config.yaml
model: "class-conditioned image flow-matching model"
dataset: "Sentinel-2 satellite tiles (TerraMesh)"
train_examples: 145000
image_size: 64
horizontal_flip: true
conditioning: "class"
arch: "dit"
objective: "flow_matching"
cond_dim: 128
targets: ["main land cover"]
num_classes: 9
cond_dropout: 0.1
logit_normal_time: false
norm: "layernorm_no_bias"
hidden_act: "quick_gelu"
mlp_ratio: 3
head_dim: 48
fused_qkv: false
qk_norm: false
inner_norm: false
patch_size: [4, 4]
layers: 8
width: 160
positions: "rope"
optimizer: "cautious_adamw"
learning_rate: 0.0015
beta1: 0.9
beta2: 0.98
eps: 1e-08
max_grad_norm: 3.0
max_steps: 12300
batch_size: 192
epochs: 16.3
lr_schedule: "cosine"
final_lr_fraction: 0.01
warmup_steps: 610
weight_decay: 0.1
Rows from block 5 of a small class-conditioned image flow-matching model, named by matrix and row number. Rows with one number belong to one neuron. Each number is 128 + 24 x the weight over its row's rms, rounded and kept within 0 to 255. All counts start at 0.
Before each neuron's rows are labels from the 100 images, of 14976 (inputs lightly noised), where the neuron reaches its highest value: "top examples" is what is common among them. Only what is clearly more common there than usual is listed. The data: Sentinel-2 satellite tiles (TerraMesh). In brackets: how many of the 100.
# fc1: MLP up (model.blocks.5.mlp.fc1.weight, 480x160), inputs 0-159
# fc2: MLP down (model.blocks.5.mlp.fc2.weight, 160x480, transposed), outputs 0-159

top examples: main land cover: crops (44)
fc1.391 [148 159 150 141 147 125 144 134  95 130 158 127  88 145 140 148 106 122 110 156 118 120  90 105 129 101 194 157 133 127 130 135 135 118 125 130 139 138  99 162 122 129 123 141 118 102 134 135 108 156 123 126 134 118 142 101 112 160 115  76 140 128 113 111 135 111 166 108 101 129  91 148  95 118 173 178 131 110 125 162 119  67 163 110 111 168 127 119  92 133 124 120 127 175 102 184 119 177 113 108 132  83 120 122 119 106 154 140 128 125 137 120 142  94 141  81 113 104 103 157 149 130 110 126 138  51 150 138 130 157 134 146 120 147 151 147 124 116 139 117 157 130 138 119 125 133 131 108 107 176 113 138 168 123 161 113 128  44 153 124]
fc2.391 [144 169 122 104  84 176 126 133 135 120  84 100  85 148 143 120  89 127 117 105 156  99 115 112  87 106 144 160 107 150 123 135 148 149 153 136 124 112  69  99 107 122 110 135 125  90 124 106 122 130 128 120 132 127 125 106 156 153 102 138 127 108 121 129 163 107 138 109 142 129 162 102 147 132 153 147 177  91 154  82 111 123 129 164 101 106 169 126 140 144 127 109 137 165 166  69  98 128 114 156 147 167 135 115 127 149  69  96 134 131  94 134 135 155 161 102  87  90 109 106 134 117 132 132 117 162 133 113  81  95  98 158 148 117 139 142 120 100 123 141 162 113 126 101 136 150 107 115 134 115 141 112 130 126  97 136  95  70 154 118]

top examples: built area (64)
fc1.40 [139 101 127 132 166 126  68 135 130 162 119 106 136 145 116  94 149 146 144 138 132 141  91 129 170 136 139 158 156 100 121 141 130  95 130 137 148  94 120  99  92 179 156 119 151 124 129 133 142 157 108 139 152  65 101 126 155 107 139 132 109 150 141 123 121 169 131  99 114 137 113 130 112 150 149 178 100 142 117  84 121 106 116 154 112 133 100 127 136 112 164 120 106 115  86 133 143 125 130 154 130 141 131 150 180 146 144 117 129 111 153 106 141  95 122 124 148 137 123  94 129 132 117 110 173 113 106 128  86 160 174 123 133 151 124 131 183 111 134 132 137 131 102 120 127 140 198 149  73 163 149 160 158 120 120 106 114 150 155 195]
fc2.40 [108 136 125 146 189  63 115 149  83 105 122 108  95 149 150 102 139 136 146 135 129 127 109 112 105  99 146 138 122 119  87 153  99 102 108 127 122 131  81 148 140 129 100 137 100 123 139 132 112 107 127 113 116  76 144 103 104 126 140 149 158 126 118 157 101 129 164 169 118 137 142 115 134 141 104 141 144 158 141 131 139 119 147 144 107 129 141 111 113 172 125 115 148  56 133 142 137 101 134 125 127 116  83 142  95 151 152 153 107 103 134 182 147 176 143 146 131 138 113 125 124 155 127 132 105 142  78 104 137  70 120 155 112 143 134 108  92 127 140 116 135 150 135 177 136 132  85 101 103 140 134 171 134 161 162 107  91 170 130 172]

top examples: main land cover: rangeland (41)
fc1.232 [126 148 171 150 156 151 131 183 137 154 148 129 116 149 128 134 112 114 109 115 137 104 135 175 101 137 138 103 130  91 120  95 108 145  97 145 123 108 140 111 141 116 132 101 120 130 130 107 175 132 152 166 132 143 188 102 120 162 136 123 121 143 128 155 152 135 110 157 124 106 126 144 165 133 103 141 131 123 120 119  99 106 151 113 140 140 172 124 141 128 131  95 115 143 123 170  73  94 148  64 187 120  69  81 162 106 133  78 124 131 117 121 123 157  83 142 153 160 122 105 173 111 112 125 116 115 112 108 154 127 112 137  99 157 137 139 118 150 123  75 135 136 143 143 140 146  92 123 109 163  94 137 139  73 113 130 100 131 143 145]
fc2.232 [142 141 112 122  89 113 130  81 110 164 120 119 125 130 161 122 130 141 143 129 142 158 138 186 153 144 151 113 124 124 120  78 144 112 146 131  90 127 146 105 115 128 120 146 133  97  98 149 135 144 106  70 146 168 163 161 109 125 133 116 133 127 116 106 125 131 130 162 147 107 122 129 137 156 162 117 136 123 128 125 152 116 136 116 138 100 140 153 123 133 131 144 149 118 118 111 124 153  71  67 213 148 141 121 109 156 122 144 120 129  97 129 133 109 159 134  84  71 125 158 198 114 123 115 139 128 142 160 175 116  88 132 134 162 109 106 119 141 121  77 108  86 106 104 127 112 125 104 147 138 104 148 189 151 131 104 124 147 116 130]

top examples: snow or ice (57); main land cover: snow or ice (37)
fc1.460 [134 155 112 130 154 119 123 111 125 143 139 111 108 158 141 118 110 127 140 153 111 132 111 109 161 118 161 140 150 142 157 146 146 132 136 124 110 146  95 128 118 131 133 154 120 107 115 133 150 196 150 136 135 112 100 127 170 221 158 141 140 106 130 146 158 110 173 114 126 145 103 176 122 130 118 127  77  87 127 182 118  95 131 133 141 112 176 166  78 142 124 105 163 165 113 176 120 133  93 158 148  85 144 117 116 129 138 140 167 120 119  92 164  80 111  93 107 167 150 117 176 111  95 141 102 108 150 126 131 127 134 133 123 136 128 149 139 140 136 104 142 103 128  99 145 143 149 116 127 109 154 132 110 122 142  98 120  76 141 135]
fc2.460 [148 126 107 125 165  78 129  96 133 133 151 118  70  98 110 130  92 106 150 112 120 142 131 119 123 170 163 146 101 109  91 115 163 134 135 140 105 138 124 139 140  93 131 126 131 103  98 106 157  91 141 118 100  96 130 116 172  75 171 106 125 111 126 143 137 145  92 153  90 140 159 176  86 117 149 125  77 118 103  89 134 103 130 113 120 160 132 132 139 135 127 130 160 155 145  89  99 124 113 127 123 141 122 129 122 108 128 160 108 120 137 142 149 151  88  91 105 109 114 172 122 130 129 113 113 175 129 145 149 123 114 111 109 128  96 107 132 147 145 111 158  92 146 135 125 133 128 129 134 196 138 159 132 110 102 101  79  62 101 132]

top examples: main land cover: crops (43)
fc1.314 [136 121 103 136 136 102 114 109 112 145 116  44  92 106 144 108 113  98 146 155 162 152  89 127 169 165  97 131 144 127 109 119 146 107 148 150 142 157 116 128 142 126 123 124 128 165 113  71 109 129 103  82 138 124  87 155  94 119 127 168 124 104 119 146 128 118 119 122 111 115 123 125  97 134 140 155 158 117 116 143 118 201 147 124 126  83 120 126 131 140 135 130 144  89 116  94 106 157 180  88 140  94 129 124 129 150 124 124 157 114 144 132 113 137 114 143  76 123 101 110 142 111  87 149 134 150 109 128  93  81 112 134  97 109 164 171 125 126 154 151 150  90 106 157 167 156 157 140 128  90 116 136  85 127 108 123 104 115 134 123]
fc2.314 [130 159 129 167  93 115 139 147 150 123 125 126 120 135 103 136 134 133 138 154 124 141 120 126 145 161 101 129 125 139 131 130  83 109 140 152 129  53  98 134 134 166 148 114 181 144 134 121 133 182 161 133 112 107 103 125 148 129 116 117 148 135 177 124 137 135 166 102 164 130 149 119  95 132 101 117 158 122 148 150 123  53 100 126 119 127 101 152  70 160 130 122 156  93 100 129 150 196 122 100 124 118 120 147 110 112 156  97 110 112 136 147 164 132  86 146 132 112 117 157 122 122 124  88 128  84 115 126 132 110 134 134 126 137 148 155 156 108 127 133 161 125 158 150 121 130 160 172 136 127  76 104 171 164 144 141 164 162 158 131]

top examples: crops (68); main land cover: crops (54)
fc1.331 [120 104 114 121 128 126 131 166 108 120 135 157 140 112 115 116 123  84 136 127  99 100 194 137 120 125 142 139 153 101 126 121 148 131 130 129 159 105 130 139 101 113 124 128 118 109 108 121  62 109 148 181 120 132  99 160 102 138 135 174 143  49 164  92 101 134 118 106 163 117  77 148 133 164 149 123 126 132 135 116 101  96 155 109 111  89 133 155 133 133 126 123 141 116 140 137 138 124 106 147  94 128 130 145 148 129 144 145 120  99 143 108 128 129  95 121 113  76 159 138  88 152 133 152 141 132 132 100 187 130 122 118  52 189 104  88 134 151 127 141 138  82  99 154 131  88 105 123 131 131 130 121 109 135 124 125 111 147 168 127]
fc2.331 [146 146 117 109 123 142 125 129 134 107 152 151 150 117  87 122 149  72 128 114 136 158 145 113 136 130 149 125 107 163 113 163 158 113 155 162 105 163 146 152 191 101 127 117 144 105 109  81 177 126 156  79 140 136 105 141 112 108 111 154 137 121 141  86 160 122 153  97 137 115 136  93 126 111  91 116 122  98 102 141 134 150 106 128 132 134 151 132 106 134 134 102 126 111 134 123 152 119 170 155 140 132 110 147 128 118  99 168 110 179 143 143  98 123 117 153 122 143 136 121 118  90 174 189 132 131 132 151 119 135 137 110 209 206 159 127 112 143 102 142 154 123 135 112 114  99 135 147 148 151 127 111  75 132 107 121 141 149 111 121]

top examples: main land cover: rangeland (42)
fc1.278 [129 136 124 116 137  95 136 153 119  77  90 150 115 146 162 124 108 108 137 130 160 164 150 153 136  92  56 138 153 133 117 139 111 129 162 135 108 147 126 102 128 147 150 110 150 131 101 168 135 124  94 137 131 111 127 145 110 151 129 113 150 164 194 105 134 149 147 173 150 139 100 178 147 128 121 118 132 141 186 136 114 110 120 113 139  95 153 100 167 144 127 153  86 125  93 111 135 106 136 170 112 166 138 116 178 129  90 112 109 129  87 131 121 121 121  93 121 114 117 115 116 100 152 109 128 149 150  98 111 134 141 101 156 134 167 184 118 175  90 136 163 133  93 110 140 159  98 115 143  99 152 134 114 115 153 116 108 151 129 126]
fc2.278 [146 145  73 155 141 153 115 129 105 120 171 112 175 179 153 114 162 152 129 107  84  90 130 120  79 119  62 125  90 147 121 162 112 119  92 162 154 135 120 133 114  79 128 114 121  99 149 123 171 152 160  95 132 156 105 168 163 149 122 108 107 138 171  90 150 131 137 154 182 154 126 122 162 153 124 115 131 145 133 135 116 159 146 170 148  91 167  92 157 115 128 130  98 123  88 113 132 143 152 116 114 139 151 130 118 114 145 169 108 132 100 135 126 138 124 138 148 133 102  91 112 134 130 120 116 119 142 161  98 113 139 126 126 127 109 152 119 128  85 149 136 145 112 161 146 126 172 111 122  98 128 126 163 134 100 114 158 146 134 128]

top examples: built area (64); main land cover: crops (50)
fc1.349 [128 121 158 134 142 146 154 150 139 171 135 160 162  84 155 120 131  77 158 140 125 117  79 132 156 109 115 139 112  68 122  77 146 122 153 140 151 133 134 107 127 167 143 151 112 115  44 136 105 121 131 138 127 131 164 134 108 145 117 205 142 100 165 104  79 124 106 139 137 169 100 139 133  78 142 113 123 152 108 136 146 134 149  85 129 145 177 178 127 148 116 138 130 122  83 131 133 129 134 142 110  83 115 111  94 130 123 137 125 113 157 118 125 130 106 144 125 115 139 147 116 154 187 144 114 130 130 132 168 129 161 131 125 112 111 105 155  93  84 134 132 107 121 139 131 109  87 126 118 138 130 135  95 112 138 126 108 128 111 140]
fc2.349 [141 120  66 123 149 142 139 119 115 157 130 128 132 101  96 168 115  87 117 128 145  92  47  94 100 114 126 139 155 127 102  76 130 135  72 105 121 142 147 119  87 113 148 132 131 151 190 148 141 129 162 122 136 128 215 142 136 121 143 165 123 122 145 157 170 133 151 131 149 162 148 130 116  84 147 163 118 148 140  99 128 115 134  76 107 150 143 126 100 133 140 137 115 121 101 113  92 133 123 134 171 109 122 131 149 116 144 107 107 106 172 110 113 130 124 117 129 139 140 143  91  63 189 107 135 131 142 133 111 144 166 130 120 118 122 103 113 116  96 111 141 145 135 126 137 126 104 140 147 124 161 141 125 118 138 123 121 118 144 135]

top examples: main land cover: crops (45)
fc1.340 [121  75 132 143 137 103 152 140 149 141  88  95 107 155  70 123 118 125 124 115 137 177 137 101 107 141  90 138 117  96 140 113 144 131 167  95 119  99 129 143 184 145 125 130 115 132  91  94 112  98 150 110 155 119 120 118 133 142 102 120 126 117  87 102  90 141 177 131  97 127  83 126 159 136 173 118  91 170 160  89 150 123 132 120 123 128 120 129 121 128 118 141 132 120 163 134 121 102 149 144  86 115 115 120 156 132 139  99 143 129 186 139 118 122  91 158 116 127 117 145  95  85 128 128 127  93 163 136 169  75 127 158 114 139  99 150 115 148 102 152 149 125 157  97 138 104 170 168 109 107 134 155 155 175 123 118 126 112 137 146]
fc2.340 [126  83 122 106 131  73 130  98 155 113 145 142 114 187 160 163 121 121 126 110 140 153 152 104 144 104 136  54  93 128 168 141 121 123 148 133 117 115 136  94  97 175 109 113 198 111 106 163 134 152 138 108  89 132 131 110 127 119 111 135 130 116 155 116 111  94 116 148 154  94 141 123 146 135 157 138 125 131 176 189 152 133 120 129 129 122 116 115 156 147 107  94 103 155 114  97 159 120 123 141 143 169 109 115 132  58 146 117 132 114 140 142 152 152 128 144 135 146 105 143 138  96  96 108 137 105 106 131 118 107 163 175 108 124 122  84 124 121 151  92 103 147 140 144 109  99 146  95 135 169 146 153 130 143 126 132 132 118 155 134]

top examples: snow or ice (56); main land cover: snow or ice (38)
fc1.463 [130 134 128 121 154 134 141 112 101 122 139 129 127 150 137 144 126 160  95 138 153  93  73 140 121 127 119 181 129 113 137 123 141 133 122  64 126 153 121 141 121 138 141 102 104 127 140 140 129 117 169  87 121 132  81  88 127 167  85  82 146 141 169 109 134 126 101 126 212 151 116 134 133 119 113 104 118 144  92 125 140 136 138  89 136  62 130 106 121 115 142 148 129 139 152 112 104 145 135 169 123 156 153 115 114 137 146 148 135 146 135 140 127 129 152 168 140 111 147 153 163  94 160 146 128 150 100 147 165 120 157 121  94 144 105  69 118 162 150 168  86  91 122  88 153  92 129 132 128 171 149 137 132 113 145 125 122 135 163 123]
fc2.463 [141  98 107 136  99 141 119 147 150 115 122  91  89 120 105 126 140  89 197 105 101  74  72  91 131 126 129 163 147 141 132 122 136 139 125 166 118 138 100 115 156  93 133 118 122 126  96 109 115 143 106 162 141 137 105 150 153 118 159  71 135 172 174 156 136 132 131 119 147 141 112 131 155 106 125 121 123 102 122 138  83 163 131 127 133 116 124 127 123 152 132 121 124 114 105 122 129 107 106 132 205 153 116 104 154 131 115  64 127 116 172 115 146 132  85 119  89 151 136 127 176 131 160 149 124 124 131 114 154 111 134 145 149 140 125  69 148 125 160 157 116 173 119 118 134 110  96 170 131 144 169 115 141 117 118 119 133 155 120 138]

top examples: snow or ice (92); main land cover: snow or ice (59)
fc1.60 [153 112 115 144 115 183 127 106 139 164 170 134 158 125 175 133 140 145 106 147 119 120  92 133 124 104 143 158 147 108 145 104 119 139  77  93 125 114 147 122 120  74 107  69 124 113 120  67 112 142 123 137 126 139 120 109 142 140 149 117 114 141 160 174 135 141  92 100 151 114 120  82 147 118  99 149 127 106 125 153  68  99 142 133 143 119 135 160 133 110 147  99 108 164 147 136 117  77 108 136 133 112 102 137  98 119 174 159 133 127 107 123 135 127 150 146  86 123 126 110 160 118 137 121 152 143 122 160  88 109 132 113 133 135  97 122 137  91 136 126  82 189 160 103 138 160 144  90 144 163 137 123 109  76 107 110 122 130 146 117]
fc2.60 [117 123 117 166 140  34 127 135 146 157 144 128 160 127 146 130 103 130 172 116 154  96 100 102 168 164 119 185  83 145 132 134 151  85 142 135  89 129 141 123 141 181 180 131 131 139 149 128 155  97 149 125 137  98 135 178 113 117 129  74 126 125 144 111 143 109 125 134 139 128 140 144 135 136 139 128 126  79 142 110 167 157 103 144  88 132 145 135 112 130 129 114 119 120 100 111 125 168 131 136 146 151 139 154 128 164 129  74 114 151  97 162 130 142 116 131 118 132 140 155 134 105 135 188 144 121 152 112 128 154  79  87  92 139  96 141 145 148 132 103 123 106 120 126 134 117 126  97 140 147 119 146 135 131 143 111 103  83  92 139]

top examples: snow or ice (86); main land cover: snow or ice (58)
fc1.387 [123 151 136 122 118 127 113  47 116 143 173 124  90 130 118 111 118 122  83 100 116 109 130 120 109 135 154 120 132 137 127 110 144 163 134  97 133 124 124 120 121 136  93 115 139 127 151 116 111 138 144 145 125 147 117 125 120 141 123 162 168 109 130 140 143  87 138  90 166 125 149 134 103 156 124 145 133 118 133 110  60 106 102 108  79 153 142 111  97 120 119 170 130  78 114 127 124 123 109 134  97 130 150 142  90 105 130 149 132 129 104 148 124  95 164 118 142 111 131 156 175 131 126 158 121 132 145 166 135 140 168 121 178  59 141 123 127 118 198 129 123 169 166 145 166 106 121 107 139 151 125 142 110  91 161 147  85 164 103 109]
fc2.387 [157 116 129 163 101 149 122 130 123 118 119 114 112 146 145 114 137 136 170 118 152 118  90 127 119 121 124 101  94 129 106 150  81 164 167 144 169 141 146 132 112 131  95 124 135 140 117 134 108 146 111  81 130 152 124  95 174 145 154 147 130 126 156 126 147 162 138 141 167 114 134 114 108 154 122 117 120 125 131 139 177 113 102 145  95 156  99 169  80 111 124 155 122 127 114 130 150 126  80 150 148 132 146 134 151 128 127 127 100 141 116 132  89 130 103 170 176 174 128 107 137 128 110 106 127 125 115 126 164 103 128 127 107  78  96 173 133  87 186 119  82 127 144  82 136 158 143 171 127  90 136 136  99 183 109 160 166 142 111 128]

top examples: crops (89); main land cover: crops (79); built area (72)
fc1.98 [152  95 131 158 129 110 120 149  74 161 162 141 141 155 117 126 138 117 114 128 115 103 130  94 124 130 104 120 129 138 119 118 137 126  98 123 148 137 131 117 107 147 178 168 118 124  76  93 130 123  89 124 107 116 117  79 141 123 107 140 107 178 125 141 143 141 138  70  94 142  74 120 137 159 120  81 113 136  84  75  77 128 140 156 118  98 120 147 125 138 137 128 139 106  95 163 131 145 136 124 149  83 150  90 152  80 131  92 136 128 130 136 131 132 100 157 129  81 122 113 148 140 114 106 131 129 172 101 107 115 136 145 124 166 136  85 126 127 141 171 136 110 145  95 105 110 187 120 125  90 155 151 132 160 107 104 120 125 144 150]
fc2.98 [143 125 129 145 104 143 134 107  71  84 103 109 134 121 135 141 137 118 121 117 112  93 145 121 138 124 134 125 117  81 111 142  87 134 102 125  92 138 100 166 146 120  37 143 138 130 103 141  95 117  93 143 111 145 154 111 140 145 132 124 160 107 152 122 129 121 172 187 126  98 130 119 119 109 134  98 131 178 141 122  80 121 143 138  99 177 148 144  83  95 142 108 149 124 119 153 145 155 157 127 134 154 139 143 139 128 133 105 190 171  85 113 133 117  80 136 145 124 120 163 115 150 131 154 124 143 142 119 150  99 117 159 175  80 130 146 149 139 118  89 109 109 143 146 146  90 156 125 117 125  90 132 130 126 100 145 118 149 139 137]

top examples: main land cover: rangeland (50)
fc1.445 [124 143 145 116 104 102 133 143 149 125 105 136 137 172 164 127 105  96  82 109 125 158 105 153 131  85  76 138 128 132 104 127 110 150 129 147 134 164  94 126 163 162 144 143 144 134 161 104 158 111 136 139 145 120 115 144 142 139 123 124  90 110 147 136 174 138 101 172 164 154 107 150 140 118 131  82 127  88 165 138  87 128 139 117 133 133 134 156 146 139 140 105 144 106  99 120 107 141 125 110 163 144 167 165 138 136 100 148 151 117 125 123 149 156 169 114 159 116 161 110  90 132 116 134 124 147 172 109 117  95  98 157 104 116 131 187 157 194 167 119  89 108 102 105 161 109 128 140 129 106 157 110 174 114 130 114  97 143 155 145]
fc2.445 [140 130  86 146 123 165 137 111 121 118 113 107 142 137 136 152 160 139 144 127 131 119 116 165 154 111  82 150 111 136 106 100 164 146 149 103 115 110 115  91 132 103 166  63 171 120  82 102 119 123 119 115 111 134 111 124 165 154 110 121  86 153 131 128 102 126 157  89 148 138  83 107 139 121 127 158 129 150 128 122 152  84 150 122 119 150 183 119 133 137 133 139 167 102 148 103 122  99  95 135  79 152 104 125 148 139 134 103 125 141  75 107 111 104  77 125 156 107 169  91 138 132 164  97 117 128 128 119  86 137 105 129 101 121 178 157 132 114 131 123  84 131  94 162 149 142  89 128 116 105 130 121 170 127 144 109 145 144  91 147]

top examples: crops (72); built area (69); water (68)
fc1.5 [113 154 168 122  91 114 131 135 134 135 113 146  99 148 157  96 134 120 138 163 134 179 144 128 114 158 101 134 135 146 102 164 164 122 114 153 105 131 111 151 141 111 143 126 103  78 163 138 141 189 127 169 105 139 168 142 187 103 174 148 140 119 158 141  94 120 147 125 116 130 166 135 126 132 152 135 113 138 123 141 123 141 191 146 123 140 140 143  99 139 115 143 139 135 149 130 102 143 142 126 133 122 109 153 102 117 128 163 136 122 108  98 158  66 129  89 131 103 162 124 120 124 127 154 145 123 109 137 152  99 123  99 104 134 128 109 147 107 140 141 104  89 101  68 114  76 118 153 123 143 119 199 134 132 115  89 118  82 154 114]
fc2.5 [136 163 139 168  93 112 127  94  96 102 161 141 103 138 124 125 130 147 115 112 117 185 123 116 102 130  99 138 122 135 122  96 108 129 125 182 158 159  86 110 148 172 136 126 118  61 129 127 135  79 127 119 179 122 111 104 189  88 142 117  93 139  91 126 133 117 120 119 149 161 111 143 140 140 126 151 111 128 114 144 108  86  58 139 128 115 110 116 140 146 119 106  74 118 111 126 133 123 121 118 132 102 107 117 108 152  95 124 108 131 139 141 133 112 100  97 117 123 126 135 156 141 134  78 131 135 121 119 112 140 120 120  67 136 125 147 130 152 121 128 153 106 109 172 155 114 140  89 114 140 164 168 108 108 161 107 119  72 153 140]

top examples: main land cover: rangeland (43)
fc1.276 [125 142 143 136 114 146 119 165 136 138 152  72 132 137 144 150 105 136 134 100 155 114 115 134  99 140 132 136 152  61 132  76 114 116  70 128 135 159 123 134 142 111 125 138 124 131 143 112 154 144 156 129 120 131 149 122 172 163 117 119 137 144 115 160 155  84 129 170 113  95 161 148 112 123 127 128 113  86 130 116 167 114 125 149 131 159 137 130 152 137 119  82 166 139 149 108 103 117 102  97 139 125  85 114 106 157 118  99 110  93 131 142 146 112  94 155 138  79 140 100 135 166 172 128 121 126 120 134  97 129 142 142 151 111 118 156 104 185 189  89  88 146 168 143 101 137  99 151 104 145 121 142 146  75 133 132 107  97 107 126]
fc2.276 [149 152 166 108 155 115 124 146 115 137 152  68  98 129 150 108 112 117  75 125 107  87  98 134 174 108 139 127 163 119 109  83 107 138 175 133 109  98 126 103 128 124  85 120  91 148 127 150 102 139 103 106 123 121 161 103 124 136 120  74 155 148 121  91 131 156 124 171 119  98 166 103 104 120 152 185 122 146 140 130  88 137 131 105 110 177  74 150 120 109 136 154 162 137 171 139 122 129 112 107 151 158 158 136 145 121 127 125 128 134 118 112 122 140 123 111 145 156 107 129 146  86 172 103 134 130 128 157 132 140 112 143 124 111 113 146 124 170 180  59 141 152  99 100 108 133 124 140 134 129 125 127 146 124 115 105 129 165 115 132]

top examples: built area (62)
fc1.355 [134 124 133 171 130 138 123 130 147 155 101 149 142 131  69 136 127 116 158 150 145 147 160 112 145 116 164 123 168 124 111 119 111 210 164 138 174 112 103  88 115 105  80 111 107 137 109 105 134 170 192 132 138 111 122 100 116 102 153 135 157 152  81 139 133 129 136 124 106 181 113 105 152 166  75 117 107 143 127 129 137 134 130 126 128  98 110  95 103 131 102 136 102 104  87 140 134 125 145 153 115  93 105 142 119 138 116 128 144  80 150 135 138 108 147 126 149  96 101 105 145 196 137 134 113 130 135 146 144 151 158 120 153 109 130 134 152 130  79 117 147 147 143 118  98  93 126 132 136 153 133 141  78 105 143 107 140 156 123 135]
fc2.355 [111 129 142 147  90 145 124 153 125 111 159 149 179  80 116 127 128  97 150 164 157 148 101 148 107  96 110 107 153 114 130 143 129 176 123  93 103 124 144 143 114 135 115 127 140  96 118 147 173 129 193 145 123 147 118 111 134 106 175 146  94 117 125 125 119 121 131 147 121 110 125  98 153  79  95  98 120 124 134 117 107  86 106 118 145 170 101 153 106 164 139 145 136 133 133 117 116 127  96 112 142 141 107 127 170  86 129 112 151 153 112 109 180 115  99 120 146 101 109 153 147 197 124 115 128 125 143 148 118 135 137 111 151 126 125 112 139 150 165 170 164 162 157 135 122 136 103 111 135 183  87 116 177 130 154 143 132 161 129  92]

top examples: snow or ice (50); main land cover: snow or ice (45)
fc1.238 [136 172  66 145 127 110 109 135 106 126 123 109 118 138 150 120  78 148 125 130 117 143 134 126 142 138 135 132 127 107  91 144  94 148 171  83 107 158 128 159 151 129 131 152 138 132  84 141  91 158 144 104 125 104 143 171 153 122 111 110 140 151 121 129 127 130 118 115 158  97 133 102 119 139 137 147  49 112 101 133 115 124 194  81 108 123 151 114 163 112 117 156 137 147  84 128 103 131 102 125 117 109 138 180 112 127 100 165 160 107 144 110 123 101 165 114 170 117  61 125 145 161 122 153 102 127 115 138 116 127 141 176 136 164 138 145 137 110  92 165 144  91 153 101 131 140 182 113 123 138 120 123 142 120 135 112 131 121 143 140]
fc2.238 [156 138  92 111 148 119 124 114 120 130 137 126 106  68  93 144  79 105 140 122 111 125 168 114  96 121 148  79 126 135 153  84 114 129 155 129 147 134 184 137 131 111 131 148 135 132  85 128 137 125 135  97 115 137 106 138 142  65 127 189 120  72 108 140 160 114 146 143  99 155 100 109 114 125 122 145 147 139  93 118 131  96 112 137 137  95  80 116 141 109 124 145 134 113 151  98 132 127 121 122 145 121 138  95 105 103 203 164 122 104 118 112 138  80 143 154 104 125 153 101  96 157 132  73 109 143 143 139 145 150 141 117 147  90 125  92 125 143 159  74 147  90 123 132 140 160 136 134 121 136 117 136 135 101 125 132 149 170 126 131]

top examples: snow or ice (91); main land cover: snow or ice (79)
fc1.281 [137 128 139 194 135  82 126 147  93 114 151 127 154 149 118 132 153 136 100 127 194 135 128 101 121  88 119 111 144 144 101  91 143 144 113 146 122 119 136 111 130 101 158 152 171 140  96 127 142 129 122 121 107 120  97 118 141 130 127  90 177 170  76 152 137 146 137  98 113 140 136  90 122 158 125 109 120 103  86  99 135 159 120 104  56 154 152 137 101 147 130 122 151 109  98  94  95 121 148 107 119 167 139 139 132 115 133 115 126 153 144 108 146 122 130 140 135 115 127 187 115  96 123 152 132 114 156 125 106 147 134 152 110 121 144 180 137 123 111 123 149 170  76 187 128  77 152 120 124 117 122 121 167 110 115 103 146 122 147 121]
fc2.281 [139 124 135 157 127 130 117 117  95 146 135 112 224 139 126 127 143 120 107 111 203 133 129 124 149 169 120 123 153 113 148 144 126 135 147 124 130 134 129 165 115 132 134 122 130 104 129 142 175 113 116 130 106 157 177 155 145 116 166 125  74  98 169 123 124 124 126  87  99 140  99 104 149 113 109 101 120  83 138 102 105 153 122 169 111  85  95  99  95 128 123 181 158 130 126 146  76 134 144 130 147 124 127 123 121 143 136  98 128 153 105 114 135 119 120  97 121  98 123 127 113  86 123 114 112 150 149 119 151  90 130 129 132 109 108 123 149 185 155 146  93 157 128 147 103  92 104 134 118 114 130 135  84 117 164 117 125 165  84 120]

top examples: snow or ice (51)
fc1.71 [114 137 125 118 135 108 117 115 168 117 113 151 149  98 126 108 110 125 137 106  76 147 114 139 148 107  88 133 168 115 141 125 147 121 145 135 125 141 138  80 122 136  88 105 144 101 155 101  91 118 145 147 119 132  95 119 157 125 174 167 140  78 133 132 148 141 131  88 138 171 110 151 161 122  95 115  98  59  90 118 110 126 145 155 153 169 138 153 115 127 124 133 123 152 139 139 153 122 116 116 121 137 127 169 162 126 127 160 155 156 161 117 125 155 140 142 177 128 162 130 178 111  84 164 135 119 150  78 141 131 171 106 104 146 136 170 126 104 123 135 101 101 116 126 139  95 111  90 121  87 172  96 102 136 159 123 104 153 122 131]
fc2.71 [137 105 152 157  98 150 132 123 150 117  92 136 146  94 200 105 127 157  97 105 148 154 111 134 100 142  70 138 116 155 154 127 121 120 131 120 155 121 140 134 143 104  79 123 133 110 100 100 110 182 128 125 126 171 119 131 159 114 141 155 114  96 165 142 116 124 186 139 141 161 108 101 153  89 137 163 130 150 138 153 133 125 106  99 120 171 142  87 166 153 116 125 113 134 149 103 141 148 147 104 131 139 117 145 131 153 137 110 110 116 159 140 125  95 118 118 134 107 153 115 152 141  91 135 134  91 133 176 157 125 133 118 150 153 151 181 132 137  74 128 168 137  73 116 111 175 140 125 151 119 161 102 119 151 142 163 132 135 151 131]